Weights of a small CTC audio transcriber.
Model: 2.5M parameters, norm batchnorm, rnn lstm.
Training: normuon at rate 0.0024, 600 steps, batches of 64.
Data: trained on read English sentences (LibriTTS-R), 15625 training examples.
Rows from block 3, named by matrix and row number. Each number is 128 + 24 x the weight over the matrix's rms, rounded and kept within 0 to 255. All counts start at 0.
# weight_hh_l0: LSTM recurrent weights (gates i, f, g, o stacked) (model.rnn.0.rnn.weight_hh_l0, 512x128), inputs 0-127
weight_hh_l0.335 [124  88 166 142 100 115  86 136 149 144 113 117 117 150 105 173 123 114 158 164 144 139 155  97 140  94 157 147 153 141 138 109 144 121 163 116 143 128 150 117 103 100 102 134 163 116 154 155 100  69 124  89 119 153 130 133 105 119  94 122  95 222 177 138 146 110  89 113 138 150 131 110 104 135 113 141 145 167 164  83 117 117 107 132 154 144 114 114 176 130 119 162 107 167 102 138 135 112 133 148 105 139 115 119 134  99 100  76 115 135 124 151 117  91 145 148 129 160 155 129 140  97 155  94 130 111 107 150]
weight_hh_l0.336 [126 122 162 162 106 138 136 111 109 105  87 155 189 117  91 148  85 121 142  99 171  85 139 147 120 179 120 121 108 141 134 141 107 115 140 136 120 122 163 140 108 156 146 124 160  98  65 132 128 101 153 154 111  95 130 134 152 130  99 140 165 145  78 145  94 126  91 105 141 169 116 117 116 160 117 145 145 163 116 178 107 161  83 153 129 151 133 147 119 101 122 155 120 150 143 109 119 138 105 107 104 127 146 110 110 141 121 137 122 110  99 121  85 144 138  96 136 125 138 158 160 146 147  92 153 155 124 170]
weight_hh_l0.337 [147 138 126 128 165  93 127 126  95 120 120 126 151 117 139  89 124 158 114 149 122 154 135 102 163 123 121 163 157  99 131 132 121 152 100 141  96  94 124 122 106 117 168 153 105 118  98 129 105 151 143 118  87 152 107 149 117 153 102 138 124 125 152 135 117 129 149 156  88 142 111 113 136 127 142 116 157 118  98 140 163  59 110 163 154 135 121 107 111 109 109 122 106  94 131 113 109 145 135 118 163 106  89  81 145 116 162 127 125 123 130 157 138 128 133 130 110 130 159 128 119 115 102 137 138 155 134 102]
weight_hh_l0.338 [103 118  98 124 144 141 107 102 104 122  97  88 124 109 183 138 120 137  89 157 139 140 169 132 108 118  99 120 141 127  91 138 126 146  90 107 129 116 142 162 129 115 135 120 161 169  73 134 132 141 140 178 121 143 126 116 133 151 107 144 129  92 101  92 136 143 147 134 103 110 172 109 120 117  82  63 141 123 104 160  87 146  94 135 142 111 137 132 163 148 148 161 155 133 152 166  86 144 101 154 154 155 162 103 145 118 158 125 163 130 138 151 134 138 154 140 106 147 150 106 123 139 112 111 141 161  73 125]
weight_hh_l0.339 [146 145 151 136 106 143  90 128 171 173 131 125 146 122 123 130 152 121 112 166 121  79 137 124 115 114 141  87  82 112 133 160 101 135 137 133  88 146 165 118 156 127 113 132  79 177 123 153 140  93 122  96 123  87  98 100 100 116 161 105  90 187 136  59 141  91 138 103 132 154 134 134 147 167 114  99 107 131 171 115 113 165 125  67  91 106 108 101 165 125 117 141 126 135 136 109 142 134 136 127 124 135 164 174 126  81 134  98  86 103 180 133 111  88  90 124  92 163 119 149 139 121  90 123 121 114 133  98]
weight_hh_l0.340 [152 119 143 152 103 160 158 137 154 142 125 124 169 104 138  85  95 106 126 166 110 143 153 109 105 128 115 123 166 143 166 159 156 135  94 108 152  99 117  97 123 140 124 115 125 158 141 111 111 120 158 102 114 123 125 115 152 150 120 139 105 162 118 122 132 157 112 139 143 129 152 174 102 124 160 117 128 140 116 114 131 120  93 142 111 142 144 111 106 133 102 155 146 114 102 142 159 102 198 144 128 133 144 166 160 140 111 106 101  81  98 106 152 166 175 144 104 162 128 163 123 140 166 137 113 101 148 125]
weight_hh_l0.341 [123 145  99 124 111 176 177 159 160 110  89  98 164 166 180 137 107 155 129 152 125 137 100 128 121  87 110 156 110  75 144 140 165 128 157 100 160 152 166 131 125 124 115 116 122 109 109 172 131 109 120 150 129 132 147 118 162 128 143 100 113 142 127 136 135 118 147  93 117 155 133  80  84 146 107 109  86 121 143 142 117 107  97 159 137 109 167 129 160 125 133 134 141 103 109 126 172 104 134 128  90 157  85 145  79 142 108 147  91  83  76 132  99 173 122  86 136 114 140 107 156 152  98 115 146 136 164 156]
weight_hh_l0.342 [161 159 109 157 116  80 126 133 151 121 130 108 161  98 105 128 110 140 111 118  74 126 131 150 135 142 142 133 142 126 144  82 138 100 137 112 122 103 161 142 136 112 124 126 144 110  97 119 144 149 134 114 112 116  85  96 127  94 101 146 137 156 101  98 147 113 111 101 113 109 146  76 162 166 128 156 130 124 125 142 135 127 137 173 124 146  70 159 152 101 151 154 133 100 151 105  90 128 120 108 153  99  99 167 156 127 110 153 144 172  88  82 146  92 119  94 132 157 123 137 156  76 147 106 105 112 147  98]
weight_hh_l0.343 [109 158 154 134  93 171 133 134 137 126 115 134 162 137 144 179 106 103 145 164 141 150 137 143 136  95 131 151 136 144 128 156 130  88 121 102 125 151 147 111 137 149 105  81 130 137 144 156  95  97 108 156 119 150 157 110 168 116 109 164  96 132  87 167 157 121 103  88 134  95 131 129 144  87 114 132 145 100 105 129 116 168  99 141 143  88  98 105 133 104 153 120  92 158 153 128 137  92 166 102  99 123  85 157 143 130 121 132 158 122 107 158 116 107 102 140 102 112 163 135 159 175  95 128  89 135 142 139]
weight_hh_l0.344 [140 116 174 119 157 132 134 139 126 136 185 168 152  84 137 101 118 139 178  93 106 116 124 140 166 162 133 156 141 139 125 180 143 148 104 130 124 148 170 120 137 151 151 112 138 151 133 105 108 150  90 107  91 135 141 180 129 113 153  92 167 131  93 149 116 133 106 145 151 118 126 164 169 137 160 146 146 135 124  82  71 105 112 104 131 120 130  69  85 101 112 166 121 110 151 137 151 154 149 140 133  92 115 106 124 116 104 110 140 131 166 154 111 105 131 117 149 123 119 123 116 134 114 151 124  85 147 139]
weight_hh_l0.345 [ 98 129 160 133 156  98  94 142 109 142  95  78 117 145  93 102 124 100  99 152  96 155 133 152 152 116 122 104  95 161 101 172 125 172 101 163 147 162 170 151 101 139 114 112 155 121 107 181 113 163 123 152 146 160 150 173 115 139 106 151 149 144 142 132 143 158 129 133 127 106  87 133 142 134 115 136  73 120 106 121 147 132  99 117 100 138 133 144 125 119 137 168  99 132 131 136 126 187  97  98 134 120 135 105 142 133 123 173 146  91 163  99 131 169 134 148  99 170 159 118 110 120  83 163 123 142 125 149]
weight_hh_l0.346 [ 93 123 104 155 111 171  98 105 115  79 122 105 166 105 117 133 158 158 176 119 107 107 125 131 134 141 133  90 102 112 169 131 104  94 103  97  79 137 137 153 150 134 124 159 108 123  74 104 141  84 134  99 146 174 144 154 127 155 125 126 149  84 105 191 125 131 113 121 138 149 147 104 104 164 115 155 132 157 152  80 147 185 111 128 100  90 134 140 101 120  62 132 107 114 104 158 168  91 130 149 123 106 111 113 167 134 164 132 113 120  93 127 136 133 146 108 166 145 161 111  92 136 113 158 120 144 155 112]
weight_hh_l0.347 [ 85 114 153 255 157 123 115 171 112 127 116  97 167 124  80 116 128 147 125 117 143 132 117 142  89 129  96  97 136 118 112 153 142 130  77 105 147 107 145 168  84 125 154 123 129  89 127 112  85  83 125 110 131 125 160 123 156 164 151 144 108 156 132 116 151 138 136 144 145 139  88 127 106 152 109 155 131 160 137 154  84 107  84 126 147 130  94  93 125 156  94  38 111 147 140 102 120 163 100 136 124 154 123 146 107 102 111 124 112 134 128  99  71 157 122 114 117 100 167 132 144 114 125 123 119  69 125 121]
weight_hh_l0.348 [121 112 162 132 122 157 141 153 116 123  87 117 146 132 113 108 145 143 104 171 128 154 145  91  99 134 105 144  88 168 127 131 133 120 123 145 116 109 157  96 168 137 114 159  99 120 157 112 147 112 146 140 132 101 106 116 114 104  89  99 161 147 137 118 126 149 151  91  99 144  99 134 121 169 136 158 104 117 111 105 125 154 155 161 175 145 124 141 131 131 100 130  81 148 140 104 175 127 127 115  98  69  97 129 119  79 115  88 150 125 121 151 140 140 108 102 128 166 152 159 136 160 160 156  97 150  88 173]
weight_hh_l0.349 [126 101 107 136 111 147 140 120 151 148 117 133 174 135 142  94 132 143 148 179 174 123 130  91 125 161 148 159  82  88 117  80 132 135 157 143 161 132 108 112 130 129 116 102 135 157 125 127  90 100 147 125 137 156 110 123 137 146 165 108 125 135 130 137 109 101 138 148 146 140 124 114 159 168 140 115 147 141 150 170 124 133  95 151 141 112 151 166  80 120 119 135 154  83 165 103 131 156 121 151 155  82 127 171 150 135  83 144 164 145  78 160  87 125 111 133 114 106  99 145  94 175 146 124 139 142 138 137]
weight_hh_l0.350 [138 107 172  95 151 147  99 119 146 157 131 145 105 140 140 154 139 145 107 133 118 122 118 135 137  97 151 102  73 139  85 133  96 108 172 122 175 142 155 154 132 143  79 162 108 171  83 172 125 134 121 152 159 125 126 127 142  87  86 159 121 136 159 123 145 130 158 121 150 155 159 159 136 123 103 148 127 160 139 136 134  97 147 129 131 154 150 138 127 105 112 139 113 131 100 124 122 108 107 117 173 131  92  99 173 154 152 103 108 136 169 109 127 107 113 109 109 107 116 136 115 132 154 139 129  87 108 168]
weight_hh_l0.351 [125 150 140 107 128 116 153 151 141 110 134  93 154 148 103 104 125 129 137 160 156 120  80 125 109 138 152 144 158  81 143  95 165 172 118 119 157 100 141 132 132  94 130 113  98 104 140 101 100 102 150  84 159  95 121 133 123 136 145 113 137 117 102 128 134 119 134 128 113 137 120 100 126  83  99 100 133 157 122  76 138 132  96 148 117 128 158 136 139  91 101  98 136 127 152 112 135  88 132 117 150 133 143  86 126 127  89  98 150 169 159 125 129 112 126 119 143  91 154 113 126 124 152 110 129 111 152 149]
weight_hh_l0.352 [168 140 115 105 111 112 139 147 156 120 102 118 118 115 112 117 162  99 138 164 122 145 126 139 161 136 129 121 146 118 156 182 110 153  88 160 162 107 162 153 123 123 101 133 130 120 153  81  81 145 108 115 123 106 103  69 130 147 145 132 129 126 143  99 107 127 106 133 123 126 152 102 121  98 121 153 145 108 123  98 131 122  85  97 113  91 119 103 126  67 113  99 136 159 100 115  74  92 136 130 122 116 163  96 115 157 154 129 120 155 143 157 114 115 184 149 150 115 125 128 123 138 124 107 134 130 123 146]
weight_hh_l0.353 [121 171 157 110  90 119 117 111 142 141 161 133  99 150 107 125 131 163 129  91 141 142 114  99 143 169 138 151 167 102  90 134 127 109 169 150  90 126 127 158 118 154 174 180 109 126 125  91 123  99 120 139 110 103 178 125 143 144 107 157 122 131 102 103  99 156 138 174 133 129  84 135  87 134  91 132 125 158 145 147 112 109 150 112 180 113 108 151 101 142 137 148 130 107 148 138  86  86 151 175 150 110 110 104 113 105 104 118 145 102 117  92 122 119 124 144 122 143  74  94  82 124  74 108 124 141 138 123]
weight_hh_l0.354 [123 105 113 101 163  81 184 161 113 135 145 135 173 125 124 135 128 144  89 126 128 144 156 130 163 139 136 129 149 138  95 146 121 140 123 156 113 148  77 148 152 118 123 101 149 110 128 151 161 111 170 157 135 163 121  91 106 148 108 151 134 130 165 152  76 104 112 130 139 151 125 127 106 118 161 127 145  92 164  70 123 135 146 159 172  93 169  72 150  96 160  96 103 135 146 128 101  91 112 143 133 170  97 119 119 118 139 127 124 139 125 148 135 129  99 129 137 157 138 143 111 122 116 166  96 115 152 124]
weight_hh_l0.355 [129 127 102 121 130 139 147 124 116 151 125 162 129 138 159 145 128  75  66 150 119 160 137 160  96 120 119 124 148  92 113 128 136 102 140 145  87 155 147 129 171  86 134 100 111 166 119 143 185 143 139 121 148 164 115 128 118 123 135 150 146  99 113  88 151 122 126 144 126 104 153  83 123 162 124 123 136 124 101  96 136  83 122 112 102 116 133 130 134 142 166 114 142 149  91 146 149 145 139  89  90 100 165 154 140 164 113 132  91  92 127  86  97 159 118 150 115 115 118 100 116 137 109  87 159 115 113 146]
weight_hh_l0.356 [ 75  96 121 109 153 120 108 156  83 118 115  94 144 126  98  98 124 105 129  95 122 131 124 142 132 139 137 110 107 112 183 157  98 136 123 118 170 162 154 149 158 165 110 115 128  97 161 171  90 106 112 147 133 151 134 169 137  87 134 131 109 127 166 123 125 109 152 102 167 172  98 121 104 120 148 104 145 161 151 124 129 159 129 166 151 130 112 137 153  94 166 161 164 143 136 148 161  98  98 121 135 104 136 123 110 109 108 145 109 107 106 185 142 135  84  99  82 142  74 138 107  90 129 158  43 119 135 118]
weight_hh_l0.357 [123 111 123 122 122 104 154 125 144  70 109  92 146 169 158 132 105 140 136 148 143 136 128 163 119 147 112 168 160 101 151 133  98 120 154 161 111 166  95  93 104 136 133 130 134 174 137 121 112 137 110 121 150  90 119  92 146 122 115 164 147 118 183 123 153 121 113 111 124 145 146  92 106 163 125  99 152 162 138 150 133 159 147 123 107 147 109 114  79  94 140 102 140 109 125 109 118 148 117 127 112 122 142 153 128 145 161 123 120 148 131 129 106  97 141 131 112 113 115 116 109 114  80 139 130 103 126 166]
weight_hh_l0.358 [ 97  90 104 120 124  98 140 150 133 157 143 112 122 143 133 117 157  95 127  81 159 121 121 126 158 141 107 132 114 171 118 116 157  93 164  93 104  94 143 136 123  86 141 103 150 138 102 128 180 144 124 140 138 101 153 149 149 155 106 140 144 107  98 113 131 169 152 116 144 158 128 122 143 142 150 136 167 171 125 133 118 124 149 135 170 143 160 160 136 111 134 113 162 145 136 162 127  93 168 134 155 134 119 129 115 125 117 110 161 158 148 123 109 125  90 129 137 146 100 136 122 120 142 177 108 178 117 129]
weight_hh_l0.359 [105 157 126  66 184 173 126 119 151 131 101 128 115 102 136  90 149 124 106 129 118 104 132 120 102 116  87 131  82 147 179 101  92 119 123 149  95 124 118 143 169 139 127 136 102 158 105 164 190 155 136 148 130 152 134  98 113 135 103 117  91 128 129 100 142 151 106  96  85 144 103 148 169 123 139 165  97 156 172 115 139 169 111  93 122  95 138 124 166 106 137 141 104 142 145 132 103 136 134 132 112  93 136  97 124 151 157 107 134 139 121 106 143 102  97 102 125 128 114 111 122 140 127 125 165 132 135 139]
weight_hh_l0.360 [172 184 134 114 108 124 107 121 100 122 133 140 119 105 126  98 129 125 146  89  74 152 115 158 135 171 123  98 164 146 102  99 119  55  74 119 152 127 164 102 142 122 163  99 131 122  89 148 135 138 154 128 126 136 128 134 105 117 111 123 141 154 134 171 148 124 141 140 104 182 131  95 138 128 132 117  62 140 131  87  99 144 121 100 114 124 126 104 103 132  89 129  85 141 106 137 142 122 151 116  89 155  75 111  87 129 118 133  99 136 104 123 150 161 160 103 167 130 159 104 171 153 142 105 137 130 139  86]
weight_hh_l0.361 [119 156 109 179 129  99 136 119 102 159 149  96 145 124 102 143  99 112 124 127 127 105 115  81 143 169 113 119 162 107 157 125 168 121 120  73 116 113 145 134 114  93 129 137 147  49 161 151 110 106 130 135  94 133 124 116 114  92 136 139  73  86 117 159 108 121  95 141 150 150  96  96 129 128 150 148  96  91 112 124 124 126 112 110 118 149 157  88 181 141  95 125 157 148  92 139  67 117 139 143  85 115 111  85 142 102 149 137 141  94 142 116 130 136 123 148 128 127 135 140 108 139 113 123 118 147 152 117]
weight_hh_l0.362 [120 185 162 128  94 112  91 136 154 145  93  86 164  96 175 156 155 133 121 143 130 124  97 182 124  76 149 111  82 172 125 138 132  97 128 120 113 157 128 107 102 118 124 103 107 121 137 129 148 129  91 196 112 140 103 115 105 126 140 153 112 103  94 111  76 138 135 111 164 132 111 132 133 119 117 115 114  93  91  65 128 166 134 119 162 175 137 127 122 147 112 158 129 144  82 161 126 131 124 163 159 110 165 127 100 159 104 137  94  98 162 134  96  92  90 129 113 134  78 140 157 125 147  99 128 154 140 137]
weight_hh_l0.363 [159 140 125 111 116 130 139 104  98 153 142 103 150 100 137 153 105 177 112  98 107 115 162  81 170 103 144 116 111 159 136 152 139 146 125 140 142 115  80 108 168 133 113 128 143 136 159  92 141 103 106 105 134 117 129  87 162 110 111 148 143 129  79 148 125 120 127 133 141 138 115  91 149  88 136  99 145  92 152 107  93 113 135 115  99 113 168 127  76 101 144  93 139 112 125 151 131 158 147 173 122 144 157 160 110 118 135 102 126 118  93 157  95 102 159 142 128 130 135 165 164 190 170 103 105 171  92 145]
weight_hh_l0.364 [107  98 145 170 118 117  90 115 135 134 134  98 115 165 145  93  92 172 184 135 161 171 149 136 176 140 128 111 135 165 113 172 158 108 133 149 147 151 147 148 116 132 136 107 102 146 161 153 145 112 104 168 114 108 126 107 143 105  84 123 126 107  85 122 110 115 141 181 158 156 124 101 113 129  90 148 154  96 148 129 151 113 154 119 101 108 148 106  95 137 144 127 132 164  99 177 121 164 127  96  82 116 125  96 120 133 122 157 122 140  81 143 102 135 104 110 119 123 126 171 107 119 125 150 102 173  62 113]
weight_hh_l0.365 [138 133 138  92 135 118 138 127 146 142 157 156 161 100 114 119  83 137 141 128 143 122 155 121 144 108 162 127 128 124 101 144 133 167 133 121 111 193 140  75 113 102 130 154  98 144 152  95 108 150 139 133 149 155 169 140 143 128 127 129 138 115  92 160 156 120 121 160 138 135  92 135 109 152 114 107 163  83  91 132 132  97 125 145 126 113 139 156 137 145 100  82 153 141 126 147 180 125 109 156 117 102 148 103 135 123 169 148 105  88 115 125 128 130 110  94  92 114 153 112 102 181 116 123 146 167 113 131]
weight_hh_l0.366 [146 148  95 151 136 124 125 110 135 102 154 103 119 156 113 129 119 153  90  95 102 126 135  97 129 130  98 151 117 124 143 160 117 110 119 103 112 120 112 156 111 109 140 121 154 121 135  94 128 126 128 132 160 120 126 104 121 102 138 125 152 116 123 146 153  92 155 127 100  86 143  98  96 142 143 111  94 142 143  80 174 116 147 110 136 128 142 154 128 144 126  96 190 122 141 113 109 145 163 161 155 104 161 114 162 178 139 169  94 106  80 159 110 151 119 125 136  97 132 163 112 168 127 148 159 108 174 154]
weight_hh_l0.367 [113 110 153 134 143 126  79 158 103 126 143 145 111  96 101 121 156  77  92 142 105 118 141  83 105 117 136 155 133 144 134 126 102 150 118 137 137 143 159 149 136 143 118 124 126 134 107 105 171 154 172 110 100 104 133 165 128 178 131 159 114 163 114 138 118 128 151 130 126 137 131 137 155 151 133 161 107 111 175 154 149 102 135 149 127 133 173 173  97 123 129  95 128 124 111 138 117 113 133 137 109 114 115 133 135 127 145 103 115 131  71  84 134 120  86 131  96 156 166 158 159 113 150 111 146 137 158 112]
weight_hh_l0.368 [126 131 132 162 110 117 142 152 144  96 140 103 126  94 154 133 130 113 152 165 123 123  91 145 150 122 149 114 174 143 107 144 158 109 130 114 124 128 100 163 122 152 153 116 156 137 117 127 112 178 170 157 114 158  96 156 148 105 121 133 143 125 146 146 135 146  97  87 123 134 110 112 169 133 159 118 123  86 134 150 128 115 108 102  85 150 168 135 119 128 146 160 123 109 105  76 161 106 119 146 151 143 103 111 136  93  92 133 103  90 138 129  84 118 125  94 137 154 108 123 126 140 107 178 142 162 130 124]
weight_hh_l0.369 [122  77 116 157 122 114 116 162 155  77 140 128 123 107 139 151 110 124  88  94 148 146  94 158 124  91 129 169 111 104 103 127 170 131  82 126 154 117 126 137 110 117  96 163  94 116 152  85 107 185 103 108 111  93 139 108 116 105 122 127 138 145 155 142 135 163 125 161 124 128 168 144 102 156 153 111 126 155 129 135  94  86 121 105 137 126 109 170 128 121 118 144 167 116 146 118 163 125 153 157 157  74 170 121 156 133 157 121 127 104 119 132 145  68 140 117 144  97 110  85 102 113  94 139 113 159 147 101]
weight_hh_l0.370 [125 107  84 152  93 125  92 158 132 113 123  90 148 188 128 132 124 154 133 174 124 142 126 113 111 110 137 112 142  84  87 108 147 137 100 149 124 126 124 104 137 172 124 123 130 106 125 158 102 158 144  93 130 154 168 129 130  95  89 128 141 143 160 147 101 111 147 148 118 141 135 151 146 114 161 139 147  85 112 148 101 102 166 146 121 164 155 141 118 139 117  72 163 136  97 122  97 143 117 113 125 135 120 164 146 110 140 120 100 127 135 113 124 148  61 128 135 123 142  86 145 119 124 173  90 125 149 151]
weight_hh_l0.371 [166 138 139 131 131  97 152 131 112 148 106 134 101 143 139 145 128 159 147 111 151 137 132 139 111 175 124 155 147  67 162 114 105 128 118 105 120  96  96  85 116 129 101 147 118 147 101  82  95  90 125 144 136 108  93  99 118 110  91 139 128 114 149 152 132 135 165 153 154 104 126 158 169 159 135 132 164  86 153  95 115 153 101 154 104 129 119 146  86 109 134 122  98 134  91 122  75 127 131 134 106 144 173 167  98 118 120 110 142 159 125 147 164 143 128  57 151 160 125 161 140 168 106 163 139 140 152 107]
weight_hh_l0.372 [127 103 124  97 150 140 148 176 157  95 117 136 146 124 123 137 127 144 182 128 137  71  79 136 162 138 116 103 135 154 139  97 138 111 128  93 106 126 144 100 113 118 135 151  96 171 159 126 141 154 111 112 130 111  93 121  92 142 148  95 139 117 169 106 161 169 134 151 108 162 140 122 133 113 177 118 108 136 100 126 151 114 158 122 157 128 125 136 127 122 158 119 131 168 145 170 156 154 116 138 125 162 138  95 124  91 127 102 127 167  71 129  89 154 137 159  88 142 127 144 140 162 168 134 117 135 109  92]
weight_hh_l0.373 [144 131 102 133 105 132 123 127 147 152 157 161 110 135 136 127 124 112 104 164 141 162 141 152 114 128 156 137 170 122 152 140 132 160 164 142  72 133  99 146 152  99 108 132 109 126  99 102 119 109 121 151 147 104 148  65 158 144 130 103 169 109 125 115 118 137 135 161  88 115 137 123 151 107  85 123 104 102 106 140 125 132 172 164  88 110 157 115  86 147 111  94 138 150 141  90 129 120 147 116  84 147 133 128 122 156 187 101 107 103 124 148 142 172 166 104 124  76 130 145  89 141 106 162 104 105 178 168]
weight_hh_l0.374 [114  79 131  84 111 103 112 126 117 143 125 136  57 137  99 115 138 100 125 138 105 169 151 147 130 105 125 169 101 127 105 106 145 124 120 140 141 139 117 143  61  78 149 117 112 135 168 144 104 112  71 135  97 129  97 112 174 164 121  86 121 149 134 117 116 143 155 138 122  69 157 128  83  97 119 141  93 137 159 100 138 145 130 162  97 157 136 129 126 138 137 113 135 126 164 137 128 109 118 100 139 102 132 149 115 167 141 110 152 115 127 129 104 133 140 128 144 125  96 118 164  82 121 143 130 150 108 120]
weight_hh_l0.375 [107  81 138 117 117 159 125  92 100 101 151 122  91 120  76 175 163  76 131 118 139 175 147 164 101 104 150 159  86 133 116 131 155 116 137 154  86 166 123 114 138 130 143 101 155 125 149 102 149 124 148  51 106 117 120 134  80  79 147 114 114  83 167  66 148  75 168 135 123 125 125 103 139 136 165 127  88 132 179 170 100 106 130 112 132 119 124 148 144 132 166  99 145 132 125 141 108 137  95 137  88 101 100 140 169 161  98 144 117 127 145 150 126 139 173 100 106 134 131  94 126 116 144 108 171 142 108 146]
weight_hh_l0.376 [119 149 109 116 145 144 109 112 120 127 124 150 137 134  92  94 121 112 134 120 128 132 173 174 143 144  93 124 133 159 131 136 125 105 151 164 170 138 141  76 131 137 153 163 117  98 132 112 146 126 150 100 108 115 109  84 118 107 111 119 166 165 108  79 113  77  75 118 129 100 160 134 122 121 105 127  98 106 145 125 107 106 116 149 151 130 195 121 127 144 102 113 142 161 120 154  96 158 154 126 118 119 134 112 125 108 125 123  99  97 119 167 124 142 159 102 155 102 168 170  84 126 135 129 135 158 125 125]
weight_hh_l0.377 [135  95 114 116 138  66 109 113 145  79 102 119 160 124 111 154 130 166 149 144  96  88 121 130 132  90 110 142 108 151  98 173 140 141 133 103 141 132 133  85 106 150 171 146 150 122 175 149 130 173 121 104 110 127  93 133 140 139 111 113 117 102  96 146 128 109 106 160 110 136 143  88 131 150 127 113 111 103 169 129 129 124 114 105 141 137  84 137 152 180 143 145 167 110 130 111 110  97 125 123 149  61 115 113 118 154 117 120 154 119 125 139 129 152 106 121 135 117 108 102 108  75 108 122 174 117 107 161]
weight_hh_l0.378 [122 119 140 110 121 105 100 153 159 120 152 132 156 141 116 139  82 166  94 124 106 132 101 113 120 160 161 143 144 158 118  83 170 160 133 124 130 136 106 145 142 105 115 131 148 149 137 132 122 124 101 133 150 152  93 142 110 124 122 149 133 105 121 110 108 142 110 140 144 127 148 133 132 141 107 150 115 145 120 101 153  87 131 169 152  97 151 125 113 124 131 157 126 127 142 107  83 145 136 120 139 172  74 125 109 162 130 100 141 122 134 133 117 136 100  70 122 137 113 148 128 142  89 101 139 117 165 149]
weight_hh_l0.379 [122 100 115  94 120  76 134 139 165 156 133 133  84 135  92 113  89 212  42 120 142 119 149 161 131 155 158 113 132 159 157 169 149 138 102 103 117 143 129 125 124 100 117 119 151 132 130 115 137 117 101 136 167 138 108 125 119 133 114 147 114 143 101 109 169  91 137 115 134 145  81 139 112 126 121 172 120  91 172 168 178 137 134 161 110  99 159 159 117  90  97 135 154 131 139 101 138 142 124  97  90 117 105 134 140  85 153 166 150 116  87 150 145 102 166 122 162 142 109  87 159 129  94  99 138 161 123 127]
weight_hh_l0.380 [111 152 103 117 151 166  99 117 112 100  68 132 108 102 139  86 106 145  94 131 166 132 118 111 130  86  94 135 128 130 170  68 121 144 151 105 100 116  77 117 122 120 130  97 123 128 110 105  90 115 140  97 122 110 132 169 105 154  95 155  87 122 157 156 103 152 115  80 162 162 121 128 118 142 115  83 141 112 128 128 118 140 116 113  94 150 142 133 108  89  89 119 107 109 137 146 123 109 171 150 108 119 122 125 129 120 120 130 142 143 130 135 122 133 145 122 122 137 132 173 146 166 141  83  80 129 150 145]
weight_hh_l0.381 [134  80 129 142 135 108 137 166 134 120 129 103  84 111 156 122  96 142 155 124 146 118  94 126 159 138 114 117 133 139 114 148 112 123 120 116 133 133 175 130 111 153 123 123  99 109 169 133 120 150  88 162  76 146 112 150 109 126  68 127  85 180 133 157  86 158 146 154  89 146 125  92 158 136  93 167 137 192 107  84 168  81  60 144 164 129 145 165 145  67 114 147 149 127 147 131 163 121 119 128 152 123 122 111 143 121 113 128 175  83 118 174 102  78 136  79 128  94 107 149  82 148 116 149 129  65 143 126]
weight_hh_l0.382 [146 122 144 104 161  72 171 157 162 159 124 139 108 127 124 114 165 126 142 134 169 111 180 120  92 123 175 100 148 151 123 115  72 142 151 130 100 118 105 121  96  80 127 104 129 165 167 168 101 190 153 131 132 141 114 120 110 105 149 112 147 121  97 160 148 125 138 159 132 104 133 182 147 121 142 105 143 161 118 141  72 147 137  92  73  90 102 106 111 128 108 131 149 135 149 147  93 139 131 101 133 161 130 109 158 140 126 147 159 104  52  87 172  93  68 144 138 127 157 148 103 141  94 149 114 184 118 140]
weight_hh_l0.383 [137 179 155  67 134 118  78  95 107  99 128 138 131  92 151  92  90 112 174  96 131 128 116 142  74 127 141 130 115 128 130 145 116 127 154 102 107 151 126 117 137 162 175 141 162 147  99 109 110 132 122 127 120 111 156  89 106 148 101 127 154 140 113 120  97 132 141 188 113 111 138  45 136 168 134  89 165 107 139 179 101 138 118 134 139 118 120 144 133  82 151 124 135  99 119 108 102 160 122 133 120  87 137 145 120 159 153 113 105 116 153 103 156  89 115 121 102 137 116 130 114  68 139 129 105 151  95  59]
weight_hh_l0.384 [123 134 102  85 144 151 116 115  93 119 141 165  98 159 158  89 185  82 160 158  94 121 123 118 112  72 141 145 117 151 126 108  89 142 119 118 135 145 139  79  99 166 127 153  99 120  80 103 120 133 118  92  90 171 148 130 135 123 142 100 133 140 131 100 148 133  99 116 129 105 129 134 114 142 149 146 116 132 147 132  93 157 107 152 137 143 174 121 123 106 126 144 134 134 129 166 164 156  79 105 152 143 158 147 145  91 117 108 156 128 128 161 154 133 138 117 149 149 146 113 147 157 137 115 129 116 105  79]
weight_hh_l0.385 [116 133 121 101  97 151 111  75 137 101 130  82 157 136 135 159 144  80 118 112 144 134 106 165 134  97  88 142  95 115 143 166 100 160 111 181 127 131 102 156 104 158 145 143 193 130 119  75 124 134 160 126 128 153 102 132  93 140 104 110 146 136 106 167 156 108 155  90 119 174 156 136  88 110 111 159 141 146 124 128 138 111 132 142 143 115 112 161 110 140 114 109 124 102 130  99 107 129 116 114 126 170  91  94 130 173 157  82 157 163 102 143 152 154 122  83 109 157 105 149 169 161 106 121 151 164 152 127]
weight_hh_l0.386 [130 101 137 136 122 170  92 103 137 100 148 133 106 153 143 123  97 101 153 101 170 122 127 104 145 143 103 125 123 108 106 122 124 154 145 165 123 141 112 162 110 105 147 117 109 111 104 119 107 130 121 152 141 140 119 119 119 110 167  89 159 122 118 142 113 102 147 113 118 138 122 135 178 128 127 153 118 145 118 121 112 162 116 106 116 107 122 133 105 132  96 108 143 152  98 100 121 133 169 151 152 133 111 126 118 121 103 108 117 128 108 125 138 166 132 144 142 141  84 117 108 130 117 145 118 160 105 158]
weight_hh_l0.387 [144 147 152 195 102 123 146 108 143 127 161  82 151 146 152 133 147 137  85  88 121 112 103 144 102 105 128 129 154 138  89 100 117 149 137 114 125 110 127 109 146  90 109 129 153 112 142 144 153 131 159 103 140 144 113 145 157 154 144 120 142 101 127 150 132 152 116 164 135 145 112 101 122 161 136 111 106 133 125 151 141 103 100 131 149 135 116 134 157 142 125 160 112 113 102 105 135 114  94 140 136 120 141 115 142  82 104 137 165  81 126  69 146 125 132  99 123  87 103 172 113 141  99 139 121 113 137 132]
weight_hh_l0.388 [155 135 119 146 129 113 156 178 133 135 130 117 109  85 150 147 183 152 113 153 155 139 169 168 134 152 160 109 142 125 144 179 174 153 130 127 130 134 137 161 129 127  88 154 172 168 159 142 114 125 140  96 152 148 144 161 164 128 124 105 121 142 150 136 100 111 146 146 106 105 139 143  94 109 100 151 102 112 114 132 147 131 134 118 130 113 114 141 122 149 144 123 162 123 148 143 126 162 150  96 152 103 135 141  93 127 131 118 118 123 111 148 145 114 151 150 113 121  81 110 128 121 161 131  86 140  96 148]